{"norm": "layernorm", "norm_position": "res_post", "eps": 1e-08}
Rows from block 8, named by matrix and row number. Rows with one number belong to one neuron. Each number is 128 + 32 x the weight over its row's rms, rounded and kept within 0 to 255. All counts start at 0. After the name is the row's rms in percent of the matrix's.
# fc1: MLP up (model.blocks.8.mlp.fc1.weight, 768x256), inputs 0-255
# fc2: MLP down (model.blocks.8.mlp.fc2.weight, 256x768, transposed), outputs 0-255
fc1.630 107 [ 68  97 146 158 114  60 120  81 170 131 127 122 105 151 158 126  86 152 113 143 194 162 194 112 150  93 145 126  96 110 131  86 123 133  97  87 166 154 103 128 170 180  87 109 103 159 151 163 155 138 104 105 117 120  95 112 173  94  90 167 115 166 117  96 181 128 173 192 157 143 170 164 131 156 183 143 139 158 106 210 106 107 170 150 156 147 138 226 124 114 104 141 109 112 102  66 102 123 160 141 130  83  80 131  72 133 127 112 155  96 107 131 131 130 134 135 131 178 163 153 123  51 122  97 132  74  51 100  67 107 145 148 166 173 141 155 109 185 136 117 181 153 156 135 105 114 127  97 220 168 111 180 118 150 118 127 168 118 133  98 114 150 100 103 122 135 160  91 166 180 139 105 113  56 124 141  64  68 189 131 137  60 165 149 125 118 150  95 171 160 154 118 160 146 149  88  88 133 112  99 133 104 135 192 128 205 103 103 168 151 116  95 176 105 152  81 182 116 129 117 134 113 167  96 127 127 131 100  91 118 139 117 152 177 110 139 105 114 116 109 145 159 143 137 136 115 142  79 109 126 160 106 137 129 125 162]
fc2.630 109 [109 117 143 105 180 196 131  83 180 112 147 187 157 128  97  94 173 122 130 148 113 143 145 116 110 148 111 168 107 120 129 157 157 101 152 173 126 112 122 114 100 141  86 146 133 172 163 113 236 186 115 113 121 160 118 173 133 111  59 137 144 102 144 133  72 168  73 162 159 112  98  92  89  87 118  68 103 155 111 130 110 129 120 115 168 102 150  86  97  98 110 137 110 115 110  88 142 195 171 161 172 101 113 107 120 128 139 149 126 150 154 160  80  85 139 123 166  83  96 105 112 125 102 184 211 109 152 126 204 116 152  90  95  98 123  87  93 108 116 162 131 146 119  81 146  80 157 160  84 101  58  97 106 133 156  63 168 122 154 163 163  83 130 141  89 157 153 197  98  91 184 149 129 145 131 130 142  84  85  94 115 134 125  65 211  82 139 167 136 173 205 176 165 130 137 104 123 181 150 165 141  58 102  92 165 114 142 105  92 119 129 141 165 107  68 133 135 102 118 158 178 134 133 150 134 123 125  95  92 121 116 149 146 159 118  65 133 132 137 138 143 101 135  94 153 104 145 153  70 149 149 121 124 118 110 141]
fc1.631 078 [149 153  79 159 126 142 123 124 169 127 149  91 159 115 164  95 107 139 159 144  86 136 129 135 178 191  35  84 157  99  82  93  82 113 140 176 113 153 169  95 100 120 102 112 125 167 108  77 120  73 112  68 173 109 101  67 116 164 167 134 144  48  94 119 144 140 175 136 106 137 163  92 131 159 116  94  60 159 155 161 104 183  62 180 177 156  84  89 164  88 174 130 114 164 149 132 119 141 140 134 113  83 138 137 138 143 144 139 110 141  85 103 172 159 157 174 219 120 130 160 125 140 185 120 137 135 145 165 128 123 104  96 127 171 138 130 102 159 155 177  72 110 100 141  83 190  96 118 146 136  73  99 159 121 136 133 178 145 116 100  96 162 119 176 139 180 100 103 125 118 146 111 165 136 152  91 102 190 102 110 105 174 121  76  87 118 158 173  84  50 133 134 141 102 121 132 156 144 140 165 138 114 131 135 165 109 138  78 171 189 119  84  99  96 142 149 103 129 129  67 119 140 144  99 157 108 103 158 153 162 150 133  66 125  96 120 163 162 196 139 132 109 181 143 108 108 140  99 161 104 174  82 149 112 139 152]
fc2.631 082 [149 146 106 180  61 138 119 137  93 102 153  63 174 169 182 120  99 130 188 133 101 118 132 157 120 111 123 113 143 116 121 131 129 104 126 167  88 175  88 159 115 139 147  98 105  73 139  92 116 117 130  88 146 176 142 131 161 128 153  81 170 110 188 163  82 146 131 137 148 118 150 185 135 143  73 130  90 131  85 153 133  65 143 163 135 175 122 112 156 115 126  44  92 140 153 153 104 105 185 135  88 126 142 138  68 134 117 140 103 201 156  52 163  88 131 102 103  82 107 181 139 161  87 114 158  86 117 113  84 173 151 133 167 128 163 169 100 205 118  85 107 163 141  86 157 134 190 106 162 104 144 130 159  38 116 139 134 103 175 170 142 120 152 133 145 153 120  90 144 132  95 110 161 104 162 137 128 143  89 159 146 100 155 116 118 134 106 116 141 120 100 156  97 147 102  87 142  90  95 159  94 212 102  92 122 137  98 140 102 112 121  89 130 128 119 118 163  98 152 196 194 160 188 139 133 148 115 136 170  94 131 142 180 176 104 139 144 128 113 104 218 102  82 111 142  80 111  92 151 156 140 170 120 130 167 201]
fc1.632 117 [137 153 107 100 104  76 134  77  95 108 117  91 120 170 140 143 100 164 105  85 120  87 128 176 188  73 169 169 161 143 139 133  97 139 100  88 146 106 176 108 133  79 129 133  85 129 126 133 125 135 169 117  96 125 140 139 141  88 111 135 143  95  73 154  84  87 175 103  96 146  78  63  80 152 146 163 124 151 138 113 174 115 182 129 177 132  88 129 142 156 146 121 117 107 118 116 181 171 110 147 155  82  81 146 128 122 123  75 143 163 133 148 177 142  77 148 116 184 133 159 146 164 150  92 119 173 154 150 233 168 147 114  79 120  96 160 138 103  94 186 145  64  75 132 206 109 115 128  97 120 166 110 105 127 115 123 131  90 150 140 101 127  93 109 155 156 120 145 215 117 128 104 140 167 154 145 156 101 141 122 175 167 167 106 110 140 103 151 183 148 171 131 200 104 141 136 106 155 164 183 174 163 106 130 176 114 133 119 186 132 153 117 118 129 129  84 130  99 123 118 189  73 180  69 113 133  75 184 169 100 139 123 147 133  84 160  89 132  98 108 158 121 121  76 143 151 146  97 169  72 140 121 136 104 217 136]
fc2.632 115 [120 142  66 149 164 149 147 113 116 160 106 143 139 145 145 148 122 120  64 161 148 120  91  69 101  48 113 123 107 122  47 176 150 130 116 131 129 154 134  92 156 130 187 125 102 134 119 139  88  86 151  95  59 170  59 148 149 143 141 102 134 103 139 143 101 167 186 130 166 147 203 157 148 146 123 110 197 124 163 127 162 119  91 100 105 133 126  83 147 177  93 114 124 123 115  95 130 155 136 100 111 137  89 114  94 152 156 156 131 164 141 159  76  49 138  82 100 173 152 108 133 144  91  88  70  88 155 140 184 150 180 123  86 155 152 109 118 105 141 162 123 170 164 103  83  99  95 102 107 185 107 108 104 165 104 148 141 137 170  97 150  87  69 110 125 100 132 121  56 147 153 155 156 152 178 139 193 166 123  43 134 157 124 126 134 123 157 112 102  88 129 139 134 100 202 132 193 121 152  86 176 133 147 133 142 122 101 110 200 130 101  93  91 139  96 108 136 131 191 133 115 102 129 156 161  96 150  52 135 131  97 136 146 205 104 119 160  99  95 141 142 125  93 157 161 181  99 108 141 164 128  87 101 167  96 113]
fc1.633 091 [ 55 100 135 194 107 112 123 154 117 101  89 153 122 112 114 152  44 105 154 207 123 142  80  74 117 135 170 112 113 173 130  70 132  64  95 125 210  56 124 147 158 178 124 152 154 128 167 131 117 159 129 109 104 190 156 194  86  91 116 182 130 120 109 177 146 107 123 156 134 150  79 137  76 155 161 162  85 129 116 164 156 156 141 111 131  95 172 161 132 104 180 177 117  24 186 159 120 137 118 145  83  97 174  60 199 119 114 153 145 104 148 101 103 113 168 104 137 117 179 156 100  97 133  80 114  91 134  99 212 132 126 127  94 106 116 105 146 105 125 161 126 178 123 161 120 164 105 193  85 127 109 160 115 128  81 107 125  74 170 154 145  96 100 121 108 160 141 121 122 155 110 162 162 110  95 130 126 136 134 117 137 134 125 115 163 149 143 125 119 106 163 128 150 111 124 121 141 123 123  88 139 112 166 208 148  98 111 106 164 111 123 117 143 146 109 127 141  69 202 141 130 144 107  99 144 108 124  69  93 140 122 111  77 117 125 141 144 168 208 116 164 161 157  78 131 175 118 121  93  93 141 107  93 131  97 143]
fc2.633 092 [116 103 171 138 122 102 190 105 217 155  88 109 149 101 122  87  99 120 110 117 200 172 102 125 112  59 157 124 152 119 156 124 147 137 129 107 146 127 107  93 138 157 146 154 127 184 116 156  66 139 143 169 164 153  93 177 116 160 161 151 180 152 120  94 114 167 166 102 127 177 160  84 112 140  81 106  73 127  88  98 163 171 110 204  89 116 169 158 179 118 119 151 172 159  86 198 120  95 107 160 149 137 112 128  69 120 107 162  87 146 139 100 160 126 158 107  94 133 134 169 155 170 108 141 150 167  93 109 147 134 154  91 124 150 195 109  75  79  97 163 170  97 153 154 153 181 120 116 154  88  90 135 184 151 167 156 133 106 147 112 115  89 111 192 130  98 139 197  60 127 147 128 122 153 132 107  83 161 132 106 138 104 132 150 119 152 127 156 147 188 122 102 124  98 129 133 114 131 106 126 106  77 168 146 171  58 110 127 152 190 162 193 124 121 138 135 112 132 129 135 147 158 195 153 107  65 112 102  97 117 183 153 125 170  98 164 125 135  82 135 141 133  87 104 147 137 175  97 132 116 160  34 147 162 147  81]
fc1.634 079 [165 109 127 121 147 132 165 121 136 148 153 114 131 127  86 111  96  50 104  80 126  94 127 112  52 165 104 114 203 118 173 157 146  66  95 131 119 143 143 129 123 142 160 150 105 117 120 165 212 151  72 116 154 112 115 147 123 134  93  80 141 164 184 141  74 138 129 146 164 125 152 108  89  96  82  77 128 137 135 124 100 107  94 163 118 117  94  91 109 155 105  89 149 169 185 111 149 113 136 109 178 129  99 128 121 106  77 112 159  94 106  72 147 146  77  85 119 130  94 125  62  99 149 130 137  54 144 102 109 137 158 145 141 111 160 152 104 104 131 127 100  98  71  67 137 110 188 196 112 157 145 155 101 184 124 112 106  80 110 127 156 184 122 108 132 136 117  69 103 108 146 150 156 106 124 117  97 153 137 179 126 126 108 129 101 181 123 162 142 174 111 114  88 159 148 128  93  96  95 146 122 137 139 161 126 153 147  94 145 151 109 148 156 111 131 149 142 200 172 127  69 136 141  70 161 138 113  44 126 212 182 148 172 184 125 184 135 123 109  98 134  98  75 104 146 133  92 194 140 152 172 155  50 122 175 188]
fc2.634 079 [129 148 137 132 141 144 163 112 113  91  89 117  64 165 132 128  88 138 101 111 127 119 124 158 178 139 133 117 156 118 135 108 113 111  87 133  72 204  68  81 115 155 120 127 129 133 139 136 105 111 156  96 134 106 138 148  81 132 100 126 104 108 107 125 186 120 115 119  64  99 165  75  93 137 126 152 180 112 110 126 119 109 121 126 187 112 121 133 170 169 117 126 104 162 199 154 157 157 102 135 104 109 171 178 129  99  97 116  88  76 110 125 157 162 143 132  97  91 143 131 138 134 168 104 120 145 158 113 101 123  70 146  98  97 166 103  89  83 148 119 123  97 174  92 168 214  78 114 213  90 161  92  89 119 172  96 104 195  76 162  91  74 161  93 101 101 115 125 141 151 180  94 111 122 142 163 155 106 120 104 106 156 121 149 134 130 142 131 135 140 129 107 118 173 182 123 149 153 186  83  94 149 144 101  75 206 151 161 171 121  57 106 155  88 114 172 119 139  89 155  86  85 125 102 196 117 125 130  80 166 142 153 120  57 107 169 196 166 199 141 109 138 144 142 111 100  77 142 173 177  95 171 134  82 127  68]
fc1.635 106 [ 83  90 165 118 113 194 115 160 130  66 159  93 176  66 145  81 136 118 138 119 165 163 114 132 107 170 146 141 138 123 135 167 154 172 107 164 171 127 140 147  84 134  94 118 114 139 157 117 119  88 115 137  96 125 102 142 158  55 135 166 136 103 129 144  96  74 155 166 105  79 157 173  52 192  99 190 177 156 110 212 126 159 112 105 146  91  48 131  97 158 119 128 129 197  66 124 149  87  72 136 158 116 129 153 108 124 146 107 123 132 100 115 181 171 128 161 206 110 137 120 117 143 111 133 171 112 120 112 162 143 107 133 120 109 147 148  97  84 141 125 145 209 109 129 171 114 157 151 148 169 146 155  99 138 127 190 109 120 113 128 101 142 112 168  92 145 118 126  77 111 214 115 155 159 119 106 148 113 124 154 158 175 104 124 169  71 156 113 124 148 174 104 137 130  99 130 135 153 168 167 174 140 184 114 105 110 154  99 117 131  86 186 122 134 181 119 132 130 178 143 111 157 131 150 117 139 133 138 150 148  87 115 111 193 111 103 137  99 193 127  92 200 153 101 127 101  91 113 116 159 109 128  67 234  87 131]
fc2.635 102 [132 147 169 145 128 152 130  76 166 161 188 107 101 144  59 163  98  90 125 118 146 108 122 102 103  68 132  73 132 161 109  87 104 135 119 161 127  97 123 105 192 161  90 129 108 189 162 114 125  63 133  85 154  76 165  93 128 144  80  86 141  84 162 150 114 168 101 142 206 137 162 115  95 143 125 149 171 104 170 118 111 120  67 107 141 136  64 113  82 106 129 162 114 129  99 157 158 138 190 102  67 134 131  70 147 158 141 147 105  78 125 113 123  86 167 138 172 137 114 179 142 124  97 166  89  87 181  86 129 100 127 141 167 114  92 108 164 115 129 122  94 154 100 145 145  80 122 118  97 118 187 117  86 127 179  50 132  99 168 133 147 113 133  82 123  95 134 141 122 133 192 149 112 160 124 119  84  82 164 115 100 135 129 108  94 111 100  84 153 106 113 120 113 163 102 119 123 168  78 121 113 139 128 133 103 135 146 123 169 114 154 168  90 124 147 119 120  66 139  89 131 114 163 144 163 132 137 138 103 127 132  88 255  97 157  95  89 100 112 173  60  71  60 168 109 118 162 101 143 158  82 146 133 128 101  73]
fc1.636 105 [105 108 147  73 112 114 141  75 132 116 141 126 131 144 140 170 164  78  99 152  91 104 108 112 114 143 150 166 124 151 151 178 112 142  86 112 179 205 114 168 149 151  97 132 232 168 226 114 126  74 125 152 117 166  94 143 139  89 150 162 130 160 132 151 126 103 140 126 145 181 139 153 126  93 146 123 131 116 107 238 132 127 166 160 111 104 187 138 120 114 163 114 186 121 165 127 117 128  56  92  90 141 118 156 127 123 116  78 140 105 126 134 105 126 104 164  78 159 125 151 149 160  77 103 140 186 107 155 205 157 114 123 124 112 142 166 172 129  69 153  85 154 104 178 120 145 128 105 188 102 113 144 130  99 116 172 123  77 170 164 103 169 160 109 162  99  72 152 137 102 134 118 116 100 112  95 108 130 123  80 157 121 112 119 128 132 192 106  97 159 138 152 103 163 109 139 170 129 138 146 106 135 152 206 117 148 116  57 156 150  77 128  84 128 142 206 130 112 130 166  69  47 115  95 149 129  96 130 114 154 186 103  78 138  87 164 158 123 120 116 151  63 150 104 118 120 137  72 162 159 108 133 160 169 126  99]
fc2.636 103 [ 96 125 149 159 206  91 105  79 101 124 102 140 131 128 185 175 136 105  88 124 120 132  49 108 111 143 169 138 125 114 155 111 130 143  76 127  81  75  76 141 160 167 139 126 135 155 149 130  75 159  76  75  85 145 154 115 187 137 129 133 120 116 132 121  80  99 122 164  94 115 137 162 116 112 125 155 190  94 130 121 146 145  88 102 175 137 142 101 179 215 154 177  93 133 179 103 121 106 104 111 155  69 125 115 183 206 173  98 132 154 145 157 154 105  75 108 112  89 119 131 107 127 126 161 125 162  89 108 164 180 174 167  70 157 154 106 160  88 137  85  98 126 166 136 142 129 120 106 119 100 182 129 123 153 131  84  71 132 146 139 173  78 188 114 113 167 140 151 146 133 122 109 115 147 128 164  85 196 143  99 127 110 174 150  98 147 185 121 130  73 133 138  54 141 113  87  98 134 152 147 152 104  50 126 166 117 127 132 184 130 197 109 133 120 185  89  81 156 179 103 119 131 111 158  79 123 171 100 148 145 113 122  83 152 139 100 148 121 143  89 108 127 115 136 127 179 183 125 211 122 111 134 146 121 187 166]
fc1.637 100 [ 62 154 171 120 161 147  75 143  84 118 177 106 150  43 157 127  98 111 100 135 138 123 151 106 120 145 120 126 134  96 101  95 157 158 154  76 174 175 131 165  94 191 121 141 136 157 127 149 114 142  78 203 163 130 157 187 220  56 134 134 137 129  91 155 124 173 120 109 154 132 115 148 110 166 137 156 148 117 125 170  98 197 102 147 133 149 129 128 140 130  55 126 101 188  82 110 121 108 123  78 161  98 110 113  96  77 130 197 150 147  76  83 114  99 161 111  98 137  73 133 191 158 131 109 147 121 102 141 121  86 144 177 173 118 139 140 125 170 188 112  98 144 162 151 138  95 168 128  77  74 154 144  96 151  73  92  88 139 131 154 117 107  92 181 187 170 139 125 103 183 169  88 161 122  87  79 102 121 121 116 112 128 120 124 136  96 182 136  97 153 126 105  76 102  92 125 133 126  95 192 156 154 133 107 132 150 118 156 134 184 117 187 139 112 135 136 115 154 133  97 103 141 101 162 163  90 126 164 170 132 140 189 128 114 195 142 132 111 114 163 143 154 182  96 128  82 121 183 115 149  77 139 141 109  86  71]
fc2.637 105 [159 113 100 194 172 171 110  70 130 118  98  67 130  60  80 125 152 101 107 126 115 138 158 173 168 131 125 121  83 166 175 121 135 103  97 141 140 147 144 127 113 136 116 100 111 125 103  71 107 121  89 194 176 154 181 173 165 116  74  57 143 101 173 215 186 144 140 119 118  93 122 107 104 104 137 125  97 121 149 111  75 141 136 112  91 137 185 102 117 155 115 174 107 124 117 109 115  97 103 154 123 104 126 103 106 136  96 111 172 125 136 134  66  94 117 101 160 109  51 200 118  67 144  86 152  81 103 191 111 162 147 162 201 142 140 176 107 117 199 139 129 117 128 138 144 136 150 159  86  89 168  79 151 112 156 130 111 155 138 132 175 155 130 122 125 122  87 170  82 136 154 146 133 101  78 123 101 122 145 172 160 118 117  63  92  90 130 135 146 110 130 155 123 140 112  61 143  98 105 155 122  61 122 141 133 123 178 164 117 162 147  78  77 191 118 150 148  99 142  82 146 162 131 125 134 132 157 131 146 116 126  42 185 148 148  57  95 126 140 113 121 149 118  98 179 184 174 166 105  97 148 157 119  78 140 119]
fc1.638 090 [115 125  73 132 189 130  72 130 115 147  88 143 186 147 135 101  76 131 133 133 141 150 119 106 190 147 167 102  87 107  92 154 102  79 154 157 123 162 166 122 108 114 150  88 174 140 126 183 145 152 141  90 110 154 132  98 100 121 113 120 128 109  81 153 161 116 117 122 207 161  79 121 121 158 149 165  73 139 148 152  91 124 139 145  91 127 193 122 112 133  99 166 156 132  94 152 128 160 124 140  99 156 107 186 132 170  92 128  97 174 100  75  69  94 167 209 125 121 115 170 147 119 129 158 145  59  64 170 172 133 174 114  83 108  90 105 100 116  77 160 133 184 140 114 106 143 109 166 124 106 104 164 158 147 107  76 143 100  84 124 205 149 138 118 102 143 168  98 134 132 153  90 100 131 134 114 123  30 199  70 113  93  74  89 166  82 117  91 118 162 148  87 122 130  92  91 132  85 181 133 111  95 115 157 155  98 149 155 162 188 118  93 118 152 124 121 131 188 168  97 172 109  99 140 143 136 110 136 168 104 168  93 115 189 136  91 138 112 156 150 194  88 175 165 120 157 133  89 105 149 134 130  93 157 165 152]
fc2.638 089 [128  94  75 125 105  73 113 185 188 108 136 150 122 136  80 123 194 139 159 112 150 152 170 135 116  85 133 142 112  86 130  87 157 194 118 126 169 147 120 152 141 127  85 119 114 163 177 104  96 155 154 140 119 139 143 171 135 124  83 135 116 126 131 135 133 132  88 118 142 112  63 106 204  35 107  79 180 110 133 142  92 153  67 131 169 189 150 120 121 150 101 123 121 152 153 132 126 108 133 141 192 123 102  57 119 171 120 120 176 126 152 130  94  82 106  54 132 138 151 129 125 120 136  83 185 169 181 184 132 154 152 165 151 135 128  75 112 108 149 129 133 137 126 135 135 175 211 109 154 190 145 115  87 161 219  93  76 110 128  67 103  95 128  68  75 142  86 137 186 101  66 131 133 118 156 134 133 158 150 173 149 148 131 138 109 146 125 117 111 142 139  59 161  96 118 148  78 138 115 144  98 129 105 109 133 109 157 102  63 110 137 153  76 102 124 186  94 111 132 100 127 164 150 111 107 136  99 110 142 125  87 206 115 140  55 111 121 134  90 137 121 201  94 110 100 110 111 137 144 146 102 122  67 100 144 114]
fc1.639 126 [ 81 150 136 118 134 109 137 162 202  95  85 163  94 197 111 144 104 151 125 123 133  80  93 114 142 183 115 128 119 192  64 105 114 132 118  94 126  84 135 129 180  60 100 175 148 185 146 151 168 119 126 142 192 108 115 139 119 112 124 109 138 102 132 118 125 151 175 196 113  71 118 186 105  92 176 129 135 126 113 143 150 197 132 132  88 126 145 142  67 125 124 150 184 122  83  79 189 104 141 124 174 116  86 156 122 110 122  99 117 136 144 115 103 111 154 102 124 129 125 131 159 119 127 127 181  99 113 136  86 109  79 103 119  94 173 141  55 151 132 155 148 144 168 168 203 169  77  83 176 142 147  95 109 159 112 100 131 103  87  65 165  97  67 125 120 103 177 144 158 105 108 148 138 152 130 128 170 100  93  94 151 156 107 177 148 219  81 170 105 161  88 169 182 131 109 150 153 113 125 118  75 197 156  92 115 116 110 145 158 129 137 141 137 147 167  89 132 116 122  85  64  57 178 127 134 113 132 114 155  96  83 188  65  76 125 110 156 158 134 157 107 111 129  93 108 118 105 144  91 150 118 113 166  98 134 124]
fc2.639 134 [105 110 142  92 127  70  97 124 133 139 185  89 160 118 144  59 104 198  90 149 162 131  96 128 135 114 149 137 164 130 129 143 124 151  77 160 142 151  96 132 112  74  90 142 105 149 128 189 175 122  80  96 108 111 107 119 177 189 172 115 109 183 109  85 136 178 156 155 126 155 108 115 138  96 165 114 149 181  56 116 109 127 129  99 116 120 123 123 100 108 133 124 135 118  73 122 118 117 111 118  98 128 107 146 110  72 122 151 150 119 180 138 115 190 166 147 163 173 129 160 106  95 113 128 100   0 133  82 184 146 152  91 210  93 150 147 148  98 130 116 151 120  61  96  99 118 154 117 141 107 161 118 116 138 140  83 195  44 166 184 107 120 125 103 124  98 149 138 117 136 135  99 126 111 163 109 180 118 158  51 102 182 131 115 105 132 151 158 139 114 139 133 181 170  69  95  79 138 121 129 131 145 140 174 153 122 164 103 144 186 123 127  72  87 149 164 125  72  80  98  95 186 164  92 169 116  85  98  82 156 126 124 112 152 139 142 151 140 209 109  86  81 114 105 112 115 119 126 103 145 146 120  90 136 162 127]
fc1.640 110 [ 73 115 123 176 177 142 157 128  98 223 195 159  85 114 168 179 127 153 153  88 109  98 127 146 129 132  68 117 187 117  81 190  96 113 169  51 157  93 119 108 117 139  94 150 113 108 123 144 127 152 107  99 129 138 110 166 116 124 143 140 142 123 119 169 146 115 145 115 125 156 153 106 130  76 172 182 135 167 135  58 122 152 113 101 117  46 181 108 192 165 137 176 102 139 104 141  77 103 110 157 169 118 124 144 138  97 113  83 126 132 138 100 100 108 111  55 152 153 108 116  96 107 153 116  81  69 155 162 125 148 110 125  98 162 137 160 163 115 119  93 149 128 148 108 109 159 119 155 149 139 164 111  95 116 184 176 100  93 116 143 153 151  80 109 107 180 100 178 124  85 186 151 102 126 179 141 144 112 134 182 149 119 150 188 168  81 133  81 160  59 184 111 190 100  83 104 194 114 158  85 148 122  98  77 161 127 168 163  92  99  79 135 177 137 161  82 134  77  95 138 136 174 115 117 129 170 192 115 101 152 163 121 133 140 132 135 113 157 103 122 140 122 155  90 128  81 124 145 113 135  96 138 188 115 146 175]
fc2.640 104 [135 106 104 137 110 120  63 131 130 114 120  85 110 127 153 115 118 196  92 120 129 146 144 119  90 125  38 134  85 134 115 124 119  87 161 161 113 109  85 129 173 103 100  82 111 122 115 126 145 125 176 114 164 115 111 122 120  41 138 133 100 115 180 142 101  71 147 114 104 107  94 149 134 191 149 130  99 152 123 165  79 131 152 116 158 172  94 171 103 107  89 112 120 216 134 152 157 154 133 112 161 129 155  73 153 113 118 110  89 131 119  98  95 178 133 129  46 134 151  92 141  73 177 105 179 127 107 203 149 154 153  99 190 120  98 116 131 128 191 120  57 142  64 161  85  81 181  91 140 105 116 160 159 132 151 171 128 178 115 109 156 112 144  83 204  54 142 110 118 133 145  94 111 161 159 103 120 118 104 118 139 112 152  71  92 134 133  71 139 104 143 151  70 104 102 124  98 184 144 106 171 140  97 116  94 140  96 159 169 153 126 125 130 109 141 117 146  77  41 134 143  98  97 174 173 150 109 136 119 120 104 174 133 109  95 138 133 200 114 153 103 111 186 204 105 119 158 126 165 128  80 140 134 132 141  79]
fc1.641 073 [150 138 175 142 186 143  98  87 126 110 112 119 139 153 112 120 108  78 131 105 174 128 151 104  90 112  85  57 114 141 126 164  87  87  95 117 123 187 135 153 132  84 124 145  99 130 135 136 115 114 151 129  51 141  96 152 123 137 142 158 125  63 179 159 156 176 179 111 146 166  88 126 159 198 145 116  93 163 105 109  74  96 129 121 162 159 169 146 166 151 144 124 132  75 149 119 169 136 123 139 158 131 176  84  90  81 124 162 171 173 149 129 103 130 122  56 139 107 160  70 113 106 171 133 164 150 149 114 207 173 128 124 219 151 137 122 151  56 173 110  94  73 164  89 161  71 127 154 127 133  55 187  91 124 143 120 139 143 127 153 111 130 120 157 154  76  56 128  99 163 139  84 160 133  84 170  63  58 133 143 168 129  97 127 102 142 160 124 113 100 134  94 124 146 135 112 148 164 131 111 110 155 144 148 155  87 114 143 111 112 168 199 133 156 163 161 119 190 142 107 192  75  70  93 169 142  94 112 148  96  72 122 126 109 142 127 115 114 149 144 115 134  47 162  90 118 151 147 146 145  91 121  97 117 106 125]
fc2.641 083 [137 146 139 178 125 110 163 123 146 109  86 127 141 140 210 116 135 158 143 118 141 113 104 153  81 129 151  72 103 165 113  83 178 110 110 158 175 111  81  94 214 151  96 154 177 161  95  98 168 149 125 105  88 148 101 166 102 117 127 121 135 164 154 123  74  90 120 162  93 203 138 138  67 126  64 170 152 106 158 114 128 104 131 202 119 113 142 113 179 105  58 163  78 121 116 177 164 116  70 101 144 156 137 117 178 118 145  91 143 172 100 106 112 120 143 160 130 159  62 170 133 174 116  72 113 150 131 178 100  94 185 126 152 148  56 133  98 132 111  98 148 122 147 107 132 125  78 124 131 148 131 198 184 120 138 188 137 140  79 146 180 166 143  75 135  87 126 116 127 115 134 140  85 122  86 139 104  94 130 167 132 130 138 153 129 108 145  91 164  88 139  51 152 136  83  59  65 124 128 160 101  80 144 143  81 153 117 144 106 145 121 109  98  97 160 134 157 152 115 144  75 108 110 120 193 156 124 155 128 149 159 144 151 158  95  82 148 153 185  82 116 149 163 120 117 140 153 191 166 107  91  83 122 183 125 124]
fc1.642 106 [121 137 102  91 156 162 117  73 109 113 135 148 137 157 129 166 107 178 139 193  94 142 110 174 112 123 139  68 147 109 126  56 148  71 126 126 101 131 166  92 177 120 177  94 132 129 166 176 152 109 166 173 140 113 114 127 175 131 120 171 142  97 109 161 110  67 115  88 116 163  70 136 146 156  71 161  52 133  91 140 155 142 161 137  83  95 134 117 126 124 111 106 118 158 109 100  92 153 137 106 154 117 143 139 128  54 161 107  87 160 155 179  91 131 119 186 115 133 151 107 139 141 127 136 164  90 187 134 104 146 102 183  98 182 159 162 106 110  84 128 105 128  79 121 135 129 153 112 223  82 124 130  87 145 105  96 139 174 147 122 116 139 156 155 165  93 150  99  94  98 186 119 187 109 111 122 149  99 167 109 141 185 114 116 151 119  99 169 102  82 158 122 152  96 124 122 191  95 102 173 162 108 146 106 138  91 133 128 185  49 161 187 105 114 177 166 152 141 135 168 144 123  78 111 145  95  91 178 150 127  87 103 112 199 176 138 145 117 207  76 108 131 105  73 126  77  92 195 109 143 109 103 125 108 142 146]
fc2.642 096 [107 139 140 134  86 140  96 130 200  90 136  66 130 147 101 136 164  80 135  85 111 128 154 148  83 110 143 169 125 189 104 124 154 176 144 126 128 163 169  61 109 152 101 126 163 136 182 152 149 121 100 160 130 127 151 104 153 136  93 124 113 148 197 179 182 127 136  82 116 120 193 143 128 127 171 175 101 135 128 107  76 130 199 123 116 130  79 106 119 151 111 116  79 109 168 141 114  96 113 126  99 100 114 104 102  85  64  98 162  75 128 112 142 121 138 141  83 124 126 123 183 169  94 128 128 111 141 129 120  80  57  59 198 112 103  76 130  97 145 106 121 157 178 132 170 155 149 187 127  90 172 122 200 139 160 111 106  79 152  93  61 142 200 105 120 112 132 124 133 109 168 128 114 101 157 132 132 113  75 175 102 130 113 121 164 188 130 104 177 154  82 117  82 124 205 123 120 182 115  96 108 124 137 166  81 179  99 135  67  91 170  91  48 155 129 177 148 119 150  72  71 151 174 125  93 100 119 136 144 124 131 137 114 152 119  93 101 117  67 102 113 123 143 136 148 157 154 127 117 163  94 106  84 124 110 161]
fc1.643 117 [124 167 110  97  73 161 125  98 155 135 101 100 111 136  63 120 125 137 142  97 115 130 132 160 158 131 104 107 143  99  92  96 146 148 109  70 103 163 139 134 132  75 181 124 126 139  58  90 105 115 123 132 160 168 187  92 131 123 129 117 140 149 154 140 126 111 128  93 106 118  91  95 159 147 101 176  53 128 139 128  70  75 136 174  71  99 184 106 161 112 103 116 115  85 109 118 156 144 155 136 112 109 122 153 113 147 147  35 108 122 144 151 104 170 135 172 113 130  62  62 167  89  52 147 130 141 142 184 152 121 140 165 141 122 103  98 194 109 102  86  97  45 110 143 105 112  88 148 215 127 144 190 148 110 150  98  75 167 135 177 122 102  89 120 149 124  78 102 147 180 110 118  71 163 165 157 111 138 182 109 154 178 143  79 130  76 148 124 128 119 129 145 137  93 156 151  78 121 154  98 110  98 106 139 124 121  72 214  89 125 134  92 170 116 145 136 137 119 109  97 121 139  62 133 157 131  75 130  66 112 132 174 153 121 146  90 149 101 150 116 144 139  64  93  98 106 116 164  82 117 153 131 145 118 190 194]
fc2.643 122 [108 131 128 170 169 172  81 101 155 129 116 149 131 139 135  73 128 120 149 135 132 189  94  64 122 103 117 139 102  67 148 179 152 110 164 124 142 130 155 124  31 157 126  88  86  83 185  72 176  65 162 124 111 148 226 104 190 154  80  93 122  63  91 180 150 186 155 102 118 125 179  92  91 129 151 141 100 141 160 178 117 124 124 135 136  84 172 123 108 192 140 172 116  94 135 169 134 112 125 129 136 179  92  94 144 108 109 157 157  81 116 133 151  80 103 184 109 117  89 169 122 127 113 101 167 191  45 100 109 106 141 117 113  96 115 116  95 117 124 101  74 155  62  99 136 125  65 125 131 105 102 107 143 169 126 143  83 118 120  83  91  72 124 120 134 133 156 137 104 131  95 161 152 149 120 153 164  97 126 109  97 108 169 157 126 110 137 151 145 122 133 109  82 121 118 173 145 137 130 175 168 150 126 143 158 132 117 147 159 146 149 192 142  96 192 175 101 139 133 177 164 117  95 154  88 179 143  70 130 116 157 181 191 124 123  81  87 133 122 131 142 120 143 100 142 135 124 153 113 170  93  61 132 121 148  73]